From a checkpoint of a small encoder-decoder audio transcriber: decoder norm rmsnorm, 26041 training examples.
Rows from block 2 of the audio encoder of a small encoder-decoder audio transcriber, named by matrix and row number. Rows with one number within an expert belong to one neuron, the router's apart. Each number is 128 + 32 x the weight over its row's rms, rounded and kept within 0 to 255. All counts start at 0.
Before each expert's rows are labels from the 100 clips, of 14976, where the router gives the expert most weight on average: "responds to" is what is common among them; "loudest band" is the band of the loudest frequency at the time of the peak. Only what is clearly more common there than usual is listed. The data: short read English sentences (LibriTTS-R).
# router: slot weights (encoder.blocks.2.mlp.router.weight, 32x192, trained with AdamW), inputs 96-191
# up: expert up (encoder.blocks.2.mlp.up, 16x48x192), inputs 96-191
# down: expert down (encoder.blocks.2.mlp.down, 16x192x48, transposed), outputs 96-191

# expert 15
responds to: voice: male
loudest band: 250 to 500 Hz
router.30 [103 102 128  70  88 125 131 151  86 130 147 116 126 120  94 174  72 127 171 165 144 143 151 118 148  81  91 102  97 186 146 102 178 175  94  85 156 110 172 143  84 211  88 105 127 122 105 154 152  86  79 170 159 141 112 159 153 124 134 100 167 118 106  99  80  71  69 124 145  94  74 149 100 153 129 152  87 122 174 104  61 102 124 127 182 132 123 113 137 148  90 191 119 147  96 175]
router.31 [ 98 138 108 138 101 109 159 104 134 168 106 158 117 103 131 208 104 129 142 140 122  93 174 143 117  62 148  68  87 130 155  79 138 148 137 112 107 191 101 121  38  91 102 132 174 103 120  96 120  67 150 132 170 127 197  92 171  57 142 125  90 139 120 130 114 147 150 161  85 130 152 183 123 121 104 144  82 140 157 102 134 172 113  95 171 144 112 145 126 101  48 144  92 152  59 146]
up.20 [145 109 136 131 153 122  91 143 157 109  84 141 167 125 129 126 127 149 102 167 154 136 120 166  96  91 100 104 124 138 155 125 165 129 159 174 189 110  92 187 172 192  81 166  94 125 101 117 136 119 119 146  75 158 104  81 155 140 129 179  56 105 149 149 148  99  83  83 143 133 149 177 147 180 131 145 143 147 137 137  97 184 140 159  85 119  76 140 115 124  99 125  96  87 111 151]
down.20 [ 54 225 100 128 175 121 128 150 187 161 150 113 106 111 107  93 106 142 131 167 109 105 116 176 171 131 123 101  56 133 120 140  89 156 149 110 121 147 179 117 100  64 177  94 115 132 103 119 141 140 203  89 138 163 123 131  97  83 110 111 156 159  88 103 147 156 103 132 139 101 190 132 100 141  89 112 152 171  74 137 116  93  70 140 105 123 110  78 116 106  94 114 106 130 177  86]
up.21 [122 107  99 126 141  93 181 100 133 132 102 182 119 131  83 169 127 115  55 153 114  61  69 145 160 166 112 174 166 123 129 146 109 102 113 117 126 167 131 148 148 192 126 127 140 179 138  88  96 179 124 136 106 180 101 126  90 105 116 182 118 126 127  64 126  93  82 127  52 131 135 130 127 147 128  79 139 150 162 117 116 118 108 156  59 173 158 211 139 177 143  97 186 110 136 139]
down.21 [124  70  89 158  83 107 113 144 128 125 128 104  78 113 159 108  81 113 143 136 117 145  75  87  90 152 103 122 103 132 164  73 186 150 117 107 124 111 176 191 123  78 126 144 147  74  84  92 116 172 160 167 194 190 187 141 114 140 155  85 146 129 143 154 138 170 117 136  73 181 146 108 219 114 140  90 101  78  70 153 157 166 137 125 197 143 146  91  46 139 158 186 128 109 132  92]
up.22 [130 105  99 143 105 108 102  85  78 142 170  93 140  99  86 130 135  65  62  94  78 151 119 182 108  80 146 111 143 119 129 132  95 135  75 141  81 131 139 111  92 159 112  80 211 211 193 144  95 201  85 112 131 179 117 135  94  89  70 150 134 118 109 125 111  88  64 145 154 153 104 139 167 120  98 170  75 123 107 112 109 117 116 144 134 131 202 183 141 140 150 106 136 159 146 192]
down.22 [ 96  95 105 118  88 157 164 129  93 119 158  85 119 151 134 105 117 154 147 144 137  82 111 135 117 105 148 142 164 179 127 110 165 114 129 107 139  74 120 123 106 138 156 105 125  89 165 116  87 133 163 119 143 160 137 118 150 183 134 115  68 162 109 157 132 107 143 108  99 149 107  89  81  98 134  66  78  93 159 150 241 105 131 129 163 111 130 172 100 156 172 196  60 139 162 107]
up.23 [ 70  92 134 138 190 145  71 170 114  61 164  76 129 108 166 114 114 164 129 133  64  98 176 152 175 153 148  93 135 141 149 109 100 162 126 134 137  91  59 182 102 115  76 141 173 106 112  90  93 139 131 174 169 105 193 130 151 135 155 109 133 158 178 133 131 125 138 129 129 145 160 209  97 187 132 168  65 139 152 127 106 146 161 168 106 117 166 205 150 133  97  76 104 147 120 120]
down.23 [167 149 126 125 172 116 121 106 108 115 101 110 173 181 197 117  98  91 146 125 129 112 117 160 203 146 147  85 217  65  73 107 154 107 124 111  80  80  73 116  97 176  93 116 110 123 103 130  89 124 102 128 118 118 101 144 118 175 112 103 140 172 111  86 144  90 106 134 136 136 128 116 149 112 111 116 173 120 114 136 107 184  69 153  88 122 181 114 158 142  83 148 112 147  88 101]

# expert 6
responds to: the word "and"
loudest band: 500 to 1000 Hz
router.12 [ 67 165 121 162 181 151  93  94 174 131 127  61 118 101 156 159  68 185  84 154 118 103 144 146 118 129 145 127 132 115 109 145  75 146 139  90 119 121 124 158 148 109 183 108 123 146  88  85 133 138 134 168 103 122 126 150 133 144 153 122  88 141 152 150 108 111 112 146  59 151 135  80 105 110 107 137  84 155  85 105 118  82 121 174 152 164  99 123 154 132 192 132  33 164  94  99]
router.13 [ 68 129  84 149 158 141 117 144 123 151 103 112  79  92 124 163 101 120  69 140 154  83 130 119 119 111 118  93  95 143 183 108  70 170 115  75  89 102  83 160 195 151 140  99 131 137  78  92 162 165 159 142  98  91 121 133 155 102 112 108 126  88 175 150  90  98 133 155 110 160 179 110  83 103 134 119  75 121 169  81 140  77  93 160 160 143  62  82  86 149 197 142  92 169 152 166]
up.20 [122 124  98 169 170  85 156 145 114 128 114  98 100 121 139  79  90  87 109 168 152 154 105 154 137 107 137 148 143 110 129 113 121 111 111 112  68 114 116 102 144  96 104 150 134 109  62 122  99 132  65 114  83 163  83 233 142  56 151 128 112 171 190  99 117 131 180 114  38 149 146 143 101 143 139 107 117 145 109 160 111 193  76 134 195 121 114 104 145 141  90 135 122  81 146 163]
down.20 [103 107 115 173 153 116  97 179 171 141  96 136  78 125 161 124 114 114  85 141 159 107 151 153 104 142  89  46 177 184 113 140  90  97  86 149 122 110 129 221  86 120  97 154 147 102 136 128 154 181 116  91 145  77 142 128 114  74 133 142 123 104  64 117  86 124 127 172 130 154 136 101 141  76 135 146 117 183  86  94 143 148 120 143 145 135 109 136 130 119 160  95  86 148 114 116]
up.21 [173 154  91 133 122 124 115  96 162 110 150 149 100 125 224 108 123 110 170 138 178  65 110 131 152 150 116 174  80 136  97 112 110 162 136  98 197 150 113  70 140 185 132 131 173 125 103 203 146 118 106 109  85 141 136 164 122 115 142 111 104  87 157 143 101 130 109 111  71 132 113 159 190 137 127 116 108 152 116 110 137 140  73 188  97  96 116 133 147 192 124 145 131 155 181 121]
down.21 [141  90 185 136 148 118 194 168 151 157  95 179  88 112 115  95 180 100  86  79 115 164 147  76 117 135 123 122  95  83 104 112 115 116 150 149 191 139 108 149  97 138 102 106 124 137 128 160 163 140 121 133 135 156 133  72 116  87  87 147  85 133 140 102  84 163 146  94 134 132  96 132 128  61 157 139 171 167 132 143 122 106 124  87 120  88 108  36 141 150 102 136 141 131 140 149]
up.22 [141 105 129 111 102 111 197 112 133 125  77  86 124  57 152 176 153  67 175 151 159 101 131 115 156 129 187 111 112  62 167 129 101 106 177 160  75 180  83 101 130 151  54  33 155  79 135 159  95 142 135 107 142 110 135  90 108 167 148 107 117 159 114 110 181 142 148 101 134 105 126 141 185 109  70 118 154 107 134 110  97 124  98 113 128 191 146 134 135 105 110 138 166  43  96 121]
down.22 [135 134 113 101 137 132 143  78 101  87  98 153 130 109 141  54 150 103 121 151 113 154 117 132 120 134 109  88 110 175 152  94  75 146 114  76 130 187 102 104 170 205 119 132 166 133 171 172 173 127  90 108 167 212 175 115 120 151 164  99 131 152 113 155 102 136 139 120 112 101 131 203 135 165 135 113 158 136 129 141 119 118 102 144 102 125 130 129 124  90  52  93 145 129 144 157]
up.23 [153 137 111 122 184 129 164  92 117 166  84 153 125  75 126 140 138  74 141  69 139 161 126  43 183 138 144 138 139 116  77 162  91 101 170 181 146 146 136 193 132 110 178 101 108 181  98 130 150 168 134 109 156 121 125 187 201  88 138 160 131 141 133 122 109 160 134 197 124  93 106 143 112 136 165 167 146 155 198  82 125 133  95 122 116 142 133 160 142 117  91 104 177  63 121 164]
down.23 [200 140 119 104 125 156 153 187 133 122 127  82 109  39  93  79 165 123 133 123 102 143  66 164 117  99 118 157 147 145 122 143 121 122 152 183 140 191  94  86 141 112 168 100  99 148  58  96 148  65 114 112 101 176 141 136  88 131 133 166 185 148 107 137 145 110  98 171 157 134 142 139 148 104 146  82 139 152 120 165  94 134 142 210 114 125 129 164 148 119 138 127 145 150 156 158]

# expert 5
responds to: the word "was"; the word "a"
loudest band: 250 to 500 Hz
router.10 [ 88 158 144 150 115 171 108 174 110 122 146 121  79  66  91 137  88 101 123 107 136 146 199 124 135 140 137 115 117 159 124 194 112 164 141 126 114 102  89 134 133  98 212  58 169 179  78 147 160 107 164  96 121 159 108 137  59 112 138 113  98  94 116 163 102 113 130 113  80 168 181 169 156  96  85 147 119 159 121  80 116 156 144 110  86 161 152 116 118  94  97 146 123 154  70 134]
router.11 [102 177  92  96  84 112 145  85 161 131 104  84  95 126 105 162 120 138  92 156 144 124 165 130 145 100 136  96 138 143 124 123 144 180 171  84 151 182  99 107 123 112 177 126 149  95  73 148 123 103 200 125 194  57 127 147 147 137 149 138 112  82 138 146 106 110  94 204 109 153 115 168  68 134 108 114  83  86 149 113  98 154  86 134 110 143  92 125 189 122 100 124  87 149  73 103]
up.20 [144 120 154 169 130 104 130 133  87  90 125 156 144 180 109  99 121  82 108 152 118 151  43 141  69  87  73 152 113  52 189  89  46  75 115 144 114 139 138 141 133 145 179 119 144 204 154 131 132 115 163 165 157 138 143 134 135 146 158  45 176 148 158  87 202 159 115 144  93 170 128 125 199 174 164 140 134 122 129 155 138 103 116 127 197 132  64 135 123 110 115  78  88 171 133 119]
down.20 [129 163 138 114  92 148  95 140 132 105 114 169 143 119 121 130 117 175 140 133 171  98 104 102 172 204 108  55  65 174 142 161 103 155 111 153 114 133 140 128 132 108 161 136 165 101 102 140 100 145  88  28 111 114 119 110 122  83 131 106 132 204  76  96 101  86 141 121 118 141 187 173 126 139 142 145 116 119 207 121 104 101 130 153 108  94 176 118  97 163 121  94 105 175 162  93]
up.21 [115 155 141  94 119 151 112 147 141 143 172  83 128  87 112 133 129 164  98  79  91 112  98 130 136 135 102  96 128 138 167 138 173 105 165 148 108 107 118 126 146 107 218 124 127 134 109  88 145 111  67  67 137 100 100 118 141 112 203 119 175 154 100 143 132 103 157 122 151 219 117 124  93 177 137 159 102  56 118 100 114 174 135 108  85 124 126 143 129  83 119 108 180 139 176 150]
down.21 [172 123 122 153  98 202 107  88 132 129 200 180 116 165  91 102 123 146 132 131 113 150 136 110 121 116  85 130 118 179 125 120 145 123 115 155 193 104 145  82 174 154 115 100 156 125  84 160  63 139 144 134 184 133 114 172 154  94  86 101 167 157 123 152 135 131 119 154 170 123 123  83 117 119 170  76 110 104 145 129 141  63 129 135  81 143 148 163 123 139 104 112 135 100 107 152]
up.22 [141  96 135 157 138 171 108 140 119 138 103 136  97 127 137 135 177  96 206 146 126 153  46 166 121 133  82 108 118  66 124 119 141 174 136 151 159  59 190  62  51 106 178  81 142 104 113 170 226 127 154 101 122 142 119 106 148 166 141 142 125 117 162 161 107 142 182 146 148 132 139 109 164 163 101 108 110 162 133 165 104  72 177 115 124  88 178  95  87  82  92 143  81 132 178 125]
down.22 [ 97 108  36 160  77 130 165 112 100 135 138 157 112  60 101 106  94 135 149 177 101 121 118 110 137 131 151 128  84 145 155 159 119  51 148 157 101 113  55 118 114 144 108 126  78 103 187 148 163  97  93 105 163 151 136 217 155 157  95 122 117 126  88 154 104 118 119 133 140 170 148 204 115 137 100 152 149 149 140 140 150 133 112 122 112 181 111  98 103 106 161  65 163 151 151 168]
up.23 [110 116 130 113 153 158  73  80 179  51 140 109 125  98 117 102 151 139 163  92 104 123 113 105 154 152 114 141  98  95 171  79  73 134 136 136 151 155 144 145 130 144 131 125  99  67 172 104  69 107 174  96 170 121 128 210 121 112 158 141 136 139 170 100 100 154 150 103 181 172 102 132 144 118  90  59 129 112  73  98 171 120 150 183 122  98  37 141 111 105 174 105 165 102 154 150]
down.23 [131 134 143 148 139 128 116 142 178  81 159 172 141 115 140 174 131 174 175 170  97 133 135 101 136 147  86 117 123  78 163  51 105 172 147 114 149 136 138 131 158 135 143 124 116 137 169 161 176  96 106 102 170 118 135 109 116 103  87 132 215 126 129 108  92  72 165  93 145 113  66 144 186 132 128 145 162 157 167 107 150 141 163 113  89 143  74 119 113 126 100 111 132 146  72 113]