A small encoder-decoder audio transcriber, trained from scratch.
Model: encoder activation gelu, encoder width 192, decoder layers 6.
Training: soap at rate 0.0011, 24900 steps, batches of 128.
Rows from block 3 of the audio encoder of a small encoder-decoder audio transcriber, named by matrix and row number. Rows with one number within an expert belong to one neuron, the router's apart. Each number is 128 + 32 x the weight over its row's rms, rounded and kept within 0 to 255. All counts start at 0. Numbers have three digits each.
Before each expert's rows are labels from the 100 clips, of 14976, where the router gives the expert most weight on average: "strongest on" is what is common among them; "loudest band" is the band of the loudest frequency at the time of the peak. Only what is clearly more common there than usual is listed. The data: short read English sentences (LibriTTS-R).
# router: slot weights (encoder.blocks.3.mlp.router.weight, 32x192, trained with AdamW), inputs 0-95
# up: expert up (encoder.blocks.3.mlp.up, 16x48x192), inputs 0-95
# down: expert down (encoder.blocks.3.mlp.down, 16x192x48, transposed), outputs 0-95

# expert 0
strongest on: the word "not"
loudest band: 500 to 1000 Hz
router.0:146111100157128166107151162123132112087081091129144071112103076181142156167134109103137170129137074057152084179069141047076113158098190137111144097126160059096134133164143118137090113134187116092128091109133093110116156106160111144110152124120104054135080157108100171114147151095148100123
router.1:158083079171131138085117090119092092082095066095116043145085156130162136132106095120162130137120144130151114201119146112118085183084179147096159106099180094112093117111135120086100131101142060156122136079158109085127194130127091125117223125151166058131102160096141184090177107101092115170
up.10:106131094103102139133126072141164162059165107094125155083168067068096122154091125159116141153143146084147121071100111127095148091143133110109106107136090202063135177157115116117134107054071160149185136100180128154121191117132084159164077140115165129114163143113119122133154113130150120110
down.10:142184136128152164140114167198100169127140072185115125124156165122108132155142090089146123133166207114156105170120141137123163113095110143118097105154121169147103143141145077164120068106090128153156097057097135129064165055073181122206171144136198122122114151107132141150090143175125102109
up.11:177126171136135119183149124104150080180120101132134106124137111127163125072098132194186106156142103056119105149092126208083123132163129128113121084143103099171127132127194208069046164110098105139132125163135144125100165169129108177088137163137052180131144104127159114152091158129139156110
down.11:099134149090098141108118131100138085157071104137089129114090157119109195147133129083179101140122103127134151159143131112115110078093070164092074090114081149163125111176087085142152164128122094159110097126118143061189129118081116115131085129121165126063143141105159092041129157153132093123
up.12:089111103178181114115182100112118123125141150143052049179122117114183163112131139130140123112147102081138152111077102156104086083126129144133138099123108108147143143163080108126132069173147098156132139173105138156096109149129149091119146117123140142108110163174161132117101130130140126168
down.12:075120124141130141145121074151118156112153117131104065129191131173117182164136133156126144141151139152158162145113152136189108165135177138117110123112116114069132169086099179143078171157107130106087102115153124129150103108065098108109127170091125127151120139131074096162171095144152134112
up.13:145101132160111110168170117088170134123149130110119181103143146156109154139133157116071152116154101097134137100058148102128191091162141114138159138162161131131101219155191105103136121187122128150137039109139156139143068128167102125123162147105128101125164116126094163120186138108095121134
down.13:092141191130113131139091166137084119102110117081169128121158184148155193145141083123133099123099085127115076103066108137138107140149121180128097167136123134098122126114136142102170112126162139121103126145150132107142074138100066139155206200110149160117125095104106163115104117133145170176

# expert 12
strongest on: the word "to"
loudest band: 4000 to 8000 Hz
router.24:143082064126158160133120155151109127088120079058161113146119121067191136134104171121128192135154166178147142180144126126146074121098148159099134102103153128051069185148209102129097106118121142140087167128143115056131154138099055133148111134156154099159122188148129089115160176127078102170
router.25:122079114142150158119074105092093141158184099088142138096161112078173129154078130142110153161134145177177115120174173158176090089117152097079164116097167119086106163166164125135100146070177123120144167119103111104104166123129090180087127063141186143107124157085128072194117163158142125140
up.10:144159087162108171099129122093147088078125179106192127151123052161121140198153134142138102167087117130095091133122148161197078168168148143127047121123114114202142134107157170163162113139181111066120110144151125086092127144101106115120124116158130109109150094112123073139168086157132133175
down.10:152130081107133160151132114152102091141195127083122107097134129138154187144159107099094114086088099104098119046102173108099160181130088135149130086080078082157156122123126134193153079142155094136149108135090081113124167112127143138113120087203098128156152171110160179140162136150118096147
up.11:109049167133142108168125156162113098127076130093130119095161149150112171135119132123182077099108161114116108052184103165134161115122138114100121120101120076135089095148120135098217091073103107084084184141126121148100112100153124140203113195116159060174100157175149110107138103136091184154
down.11:166094091117160093110137132090137059162113218106127097126150115161136118096078070126129116105048085100131114146164079147053129108089144115134130109116119078120135138150146082105097127116064182177102123164096156105191112115154163073096135055127080078154109088112175132145154118141130118104
up.12:110126178105099173166115127146115153126142095115118123155105052101127097092142140135161128072169090142082121069126080074134088115117128176135116176080116104165158140130118098133158093138149142104150207115141131133133108105138110168129146102113140098158153140131142190195155109121072122120
down.12:087147180172159202090121123115085208145123203160146172144060128095150174097079109161141145173109070070117144135142136111104101110177154135106131127111137110164164123144114119098119146123048149139115133130079109109139151166152095128153135110107094122076153108151145068121115107110164143109
up.13:142160085124137122120142111092105101092122166110106125114128121121049168194117098073106150154085085174103132206137111149096104129090137097138054189088145102126111084110143087101138124093163163142092136157096040143169172119110164148133100138124093083111040137142095127138097165171109122181
down.13:166165092141112109086153134146078108131102149099132094185118148117149127135153155111120158140113145137101101139124173078078135128163130152126119120124131055140151044151192098119068105090114174186100156106122131141147103112199168103147128157085131147155063042102151128109106143105149185148

# expert 8
strongest on: the word "you"
loudest band: 250 to 500 Hz
router.16:082193163139179129084127183128103123115127180076134121096144124077117138059147119150074127128155141154165125082152140155135085150083150115094129166089161115131140185146145145118101136155124174105172145128179126127108130133129149167159095127117150149120143187097105096130154090124066111100
router.17:080111139132105123110096042148089111117161122131149133141169122149093106137141193163090172150140168102193113095128196166143083082115066143126075107156199105151128098189106131123094141107102180140104120151168170089086147119060146145055129124155155129118160186105172143178141083101136140141
up.10:106102110119143153026113050144124190118118133160112118132155102108083122163136143176170158109115161162135097125152118085107063164115107171101085150137121087178131089139097092066145143156118181150114101115166127134108169118131185171104114101077159138119133108128137116141154175126090159086
down.10:173163148133114120118110130144150227049144106151105105143122109123067184146137147111137129112152111113088143082121185128069101109163142136150157143068177161112126132118111086070112097133153160123144144152097107145138155117166101155096093099098099184121179128145133151119098137114117164072
up.11:120144122153098152087164137126096172102160121167130121138140170206121150177128081145093124135147073113111127128137080096101107069128113123137079117125131184121100127120130133084130106178104114111122132148116035130153136153152139147150195118050150140147169129058141162153049110134127180171
down.11:166043112157124132136105131112136160150072167130155124129116115094086112149093102101108094139116115138156151086051169121182144168169135136090113126153132151073180213148160072100145139138111094128159120146139086141144127156164148134139122187152140105102123096122166134160185126168152129102
up.12:125101145079137211118160099162164127130187143040062115142152153181127140171091144165102147058149156140134092099125159143146125134154111184165139152159074126154118151124146151101122170160075123154154059132105072183153127117093121119222104146146132169122125114120103138169160144147072141084
down.12:084107126096146146116184183103149086122162126087083140108094106160145162146107110088125057107203099149115134115093121127140067168165136100106095111123121127168104033158134132100117104130148135097114134061119093113135136099108142132112133114180083130138162119158161075171082159155166120149
up.13:170131118057148203111152124099128120140153042141185147114109130136121198150080145080095107117154148132121125104093137175126116164170090172117133156131129102136095095136132101145122094059111113148084109110118146141182102116153118099067135138155118186155122148080144097113130146115161124136
down.13:152173123116091197138113118128183184123157122084152149158114161092154110196129123086117152040125174156150142108127157134181183119138153159111148174096099170160153132157108146156186125135150157156052119075176083168158182092102152142127184132088123133153127122129202092124143094104106068119

# expert 13
strongest on: voice: female
loudest band: 250 to 500 Hz
router.26:119099107105129105142131125201154086058109139136191109104166196135083150119111147161127197063154152092198083092120153155170072148063157132098142120117125096162145122129121103129093143096144102114164067109124134110147156171150110108084183163139141088111105180099135147151185113146112120118
router.27:105132125093096181157141197122131110142123142166138161070124179164112157158100129115103184095085086131179093144094172106156092148109150143135121082143126075072172107157152136118116113084159129114097136164146121110127163086103112104098157162174056124167134177126155162107183148168099136146
up.10:137170134117116131136146076110168069095116073169138124095116175111139128169105045161176099162143117187128154135126175130165106153116131124070127111126147035133175219085163119139092156177119094159062087101139164105105132107135179122156096127140099086162136127098158129145111137140090105179
down.10:138095150090162136103114127145164042160153137160104170121108179159147098098135163105110145142113184114173090124122049174099125128119127114069147051098072160133095123214123189110096082150097148115094124111174130086156164138137081099150137158217164136138132182148097154099155119117075119099
up.11:169150119161093135165104092086136133149183168093136088032171181093151096120128089199108138152110155168142101143069102128121107124127099125078092147132189153047137038119129150142105113142168142096130191074108104121117120147047141177146103102084050154153118112140105120119228107082151136143
down.11:140151115077151122160090178110131152100179064139115159094115182163138074115085148132212109112095122098175172104126119139108141150207106146106078119149124155106143059121147141159157101107118167098127136109163078067131075153052131154139143092175197121111109154159150163074091126149126150113
up.12:129175176145126134089138167088109179142102167165096170118089160074089152199145147124156158129050096191081149152116100123150095176123158189113196168114134132084148136140117103107156070148160136120070136075103153133145129155134117172167096109092143086116152108124114150146146109091161134084
down.12:040150136156070149184128025131126137073167145108069112123150144131145129134126096113138130145148119080130144117138116161151123115184152080141077105102102150104109156060116143122112173186130149121130107118135189104106130124087109125126098159117112192120109199127120140076082175131147138140
up.13:179128126117161175131155154128117097106104115130068118000143141167151109148098114148100122087161138111101136142073176114163137078130139182129166107172183095139100152137125159115129138138085090165136096108107141147154071149119130123101072114133146142088131117131120125187124172176141099148
down.13:162138141096146134071107135126118091112122156125138113045148129076063126147114183132151158155162084127173138116047103105138080102111121097112127161099089160153175150132137122166096113139114124120115148115137119130128156123141117048151065180141115183111168132167131141093025173145170117104

# expert 14
strongest on: voice: male; the word "the"; the word "of"
loudest band: 250 to 500 Hz
router.28:121114117138131160117118089132130103108144146061197136133149127121106129080115149111060170136144170155173120141149156122154085126075138112099129081129170103082134133177175110090073130091107167152061111116139131084111162141084116177113145122212138120117145161104144022077189166139084160157
router.29:134137120165127183132139124171159082092125144094201165088164102144128111133143162137056163123120131139159154105135177173136103142103087167162141129102162093057087144132143086102110050075097163114090114104184101130103129104183137167143166175155130156124138164108126085079198154129095150105
up.10:122111090082154160114112108188104083157075093121145135130135147127103119119105073104117153129129087163120089087173183140113123115120156086118136152189111133116122095126144056100097168089171100160138182106122086074138119113187184141109107128140176143134122116149088083149111124152147147113
down.10:100102110100129107158142153073092093162144138119123149140130144093132104086175126132137115126121100157077147118116040155103163114145140156171163074106120104078164106145113106105182093144134148199139094130157123087129112134120191078190128113138097126034027085123105154105123081050127083154
up.11:186128130156114077079115125065130149150161077154104149128131118181110143212138112087147127117092148153077083126145123117155128147149161173132201114121097073161133154097095158134137124078106134115077107125116133145124137105134196196090202125160136122101163122088124150088117089090140170127
down.11:131109100116102088070144102178109094106099156143129135178069159139155226173137166149122140136103092098092108085109138113144107072175120134073091185134172150144156107079041115120118146069128125130197144152172159109086114144112151157113158121157149073106129112121098144121150116109179132170
up.12:133092142065164126165102139137114129175173074077113130088155135095149124091148118173119162167039128151116067193140140111113115118115139133102132111075155091129129136124147087147136101208159112099097148121157036133122197127138125120182157108128132121126120145124126142097143117148098147184
down.12:182097111130144168148156117136096111131145171088167129133108129163115129132108157090139122175104113144157154093122096177172119083139151061136150064125122143159104180168183092157086113147137144152082165042135118109128102115089074096118129157138163166126139112123071127127066095115107132184
up.13:147142096129115162144082143152139068118130083063127158154155061152112169157155102163145133141174127074096116104074082074135099171190069116100108103131157158088165107094166104097153121153121102149106136121115126077222095195129117095081121141195165111099138150108138092135100157138137091077
down.13:126137154128110138144195098136143119114160143076101115156087205101169079129179130067116108096098122145165086182149127127139099145148135129097075112107077115159138156133122135124192175126079103133070107131129196083149090151065135095119148124109087064109162122116169099115196131150120136100

# expert 2
strongest on: voice: female; the word "i"
loudest band: 250 to 500 Hz
router.4:140114157174144151121103105166150093152172084135164107070127193174051109150109178123078160141095104176156154127073168099160069127117127134133111098131123082098154159089111143109172141099079143128099133110153191115133153184130119119102127115157147126174061183135177110103155115104132137126
router.5:100098071107164111136171182129082144130152097106132169130196134153133177119103127154146102128117151113147147149091103101174060150110202112143093133079160149117074130151142120108115160107117123161145185139151126124186117116107122146108128042153166121189097171149129066116134164063108114116
up.10:141117078105156120135084144085179135170108170100130141156150137184109149120095173134105078153061111175161112110112159114140127161131135176136199148117141137118122159140100203068078149083081170134179141165120138148143135120180087074075127087107182116148133077115172107141141163093092136106
down.10:146120106094119142125178094163141055162119047131149131120153157154138190136158110201143091165102072154129130099108098096190137158132084160101101160106124105149125152117110142097148116140148102129160148152087154085161118091133160147120124121139155176083147163067114149073126098140161075145
up.11:167101181167150107133134150162191110173102131095129133122186114146136161147055130115132154152135185165115163083151093094171106180131132118103082129195098147162099135118115119111123146126141104114142117135111083160102119147112137135085149120101179101134128093075182063122149101085097153091
down.11:163123131119171126153089165205105120143139151104141084097082076070137148183113109124113062129070148121187121141087198159147185106125113123112084151057183135119082126089141130139129134150160095143128136105068098094135126099082124118105132095111016119093116113119120093128130135158142154151
up.12:117141098124104085086173122095047140060109118137161120065146105113094118100137126100142121131115142149121132142148081104065156190107128112102176101111163148134157162143141235167115173075120160148180118099095100122102101111138135140164134163180110150103095103130084100175143116088130125145
down.12:145112087125160139099150138102099160116114140150152139058111157100160124101172117155140134116122144168142135140170173153122092084077125117201120108162142111157105084155113165194130117081125119139129094154076043104132125126131136129159113151130121184158083140109124145133097150138083107121
up.13:218128168129124145162166168073112126160129130086149151194131122097090111111079147092198115073100106074153077123156104189144154068103165146096139090135139164135096141125145156153143160146114116101108138109131152118141109174142170156126080156144104112159133114077067140091150109097104096129
down.13:165094155086132081101091149111094141112121097145098160146120087153174120201139119041133168101180136162199186133108157142112090084093133133084078129158141108092170074098119060088160168115129157061125113094104103094134133163144078122150108108136156079131113106137183188122141127150113180127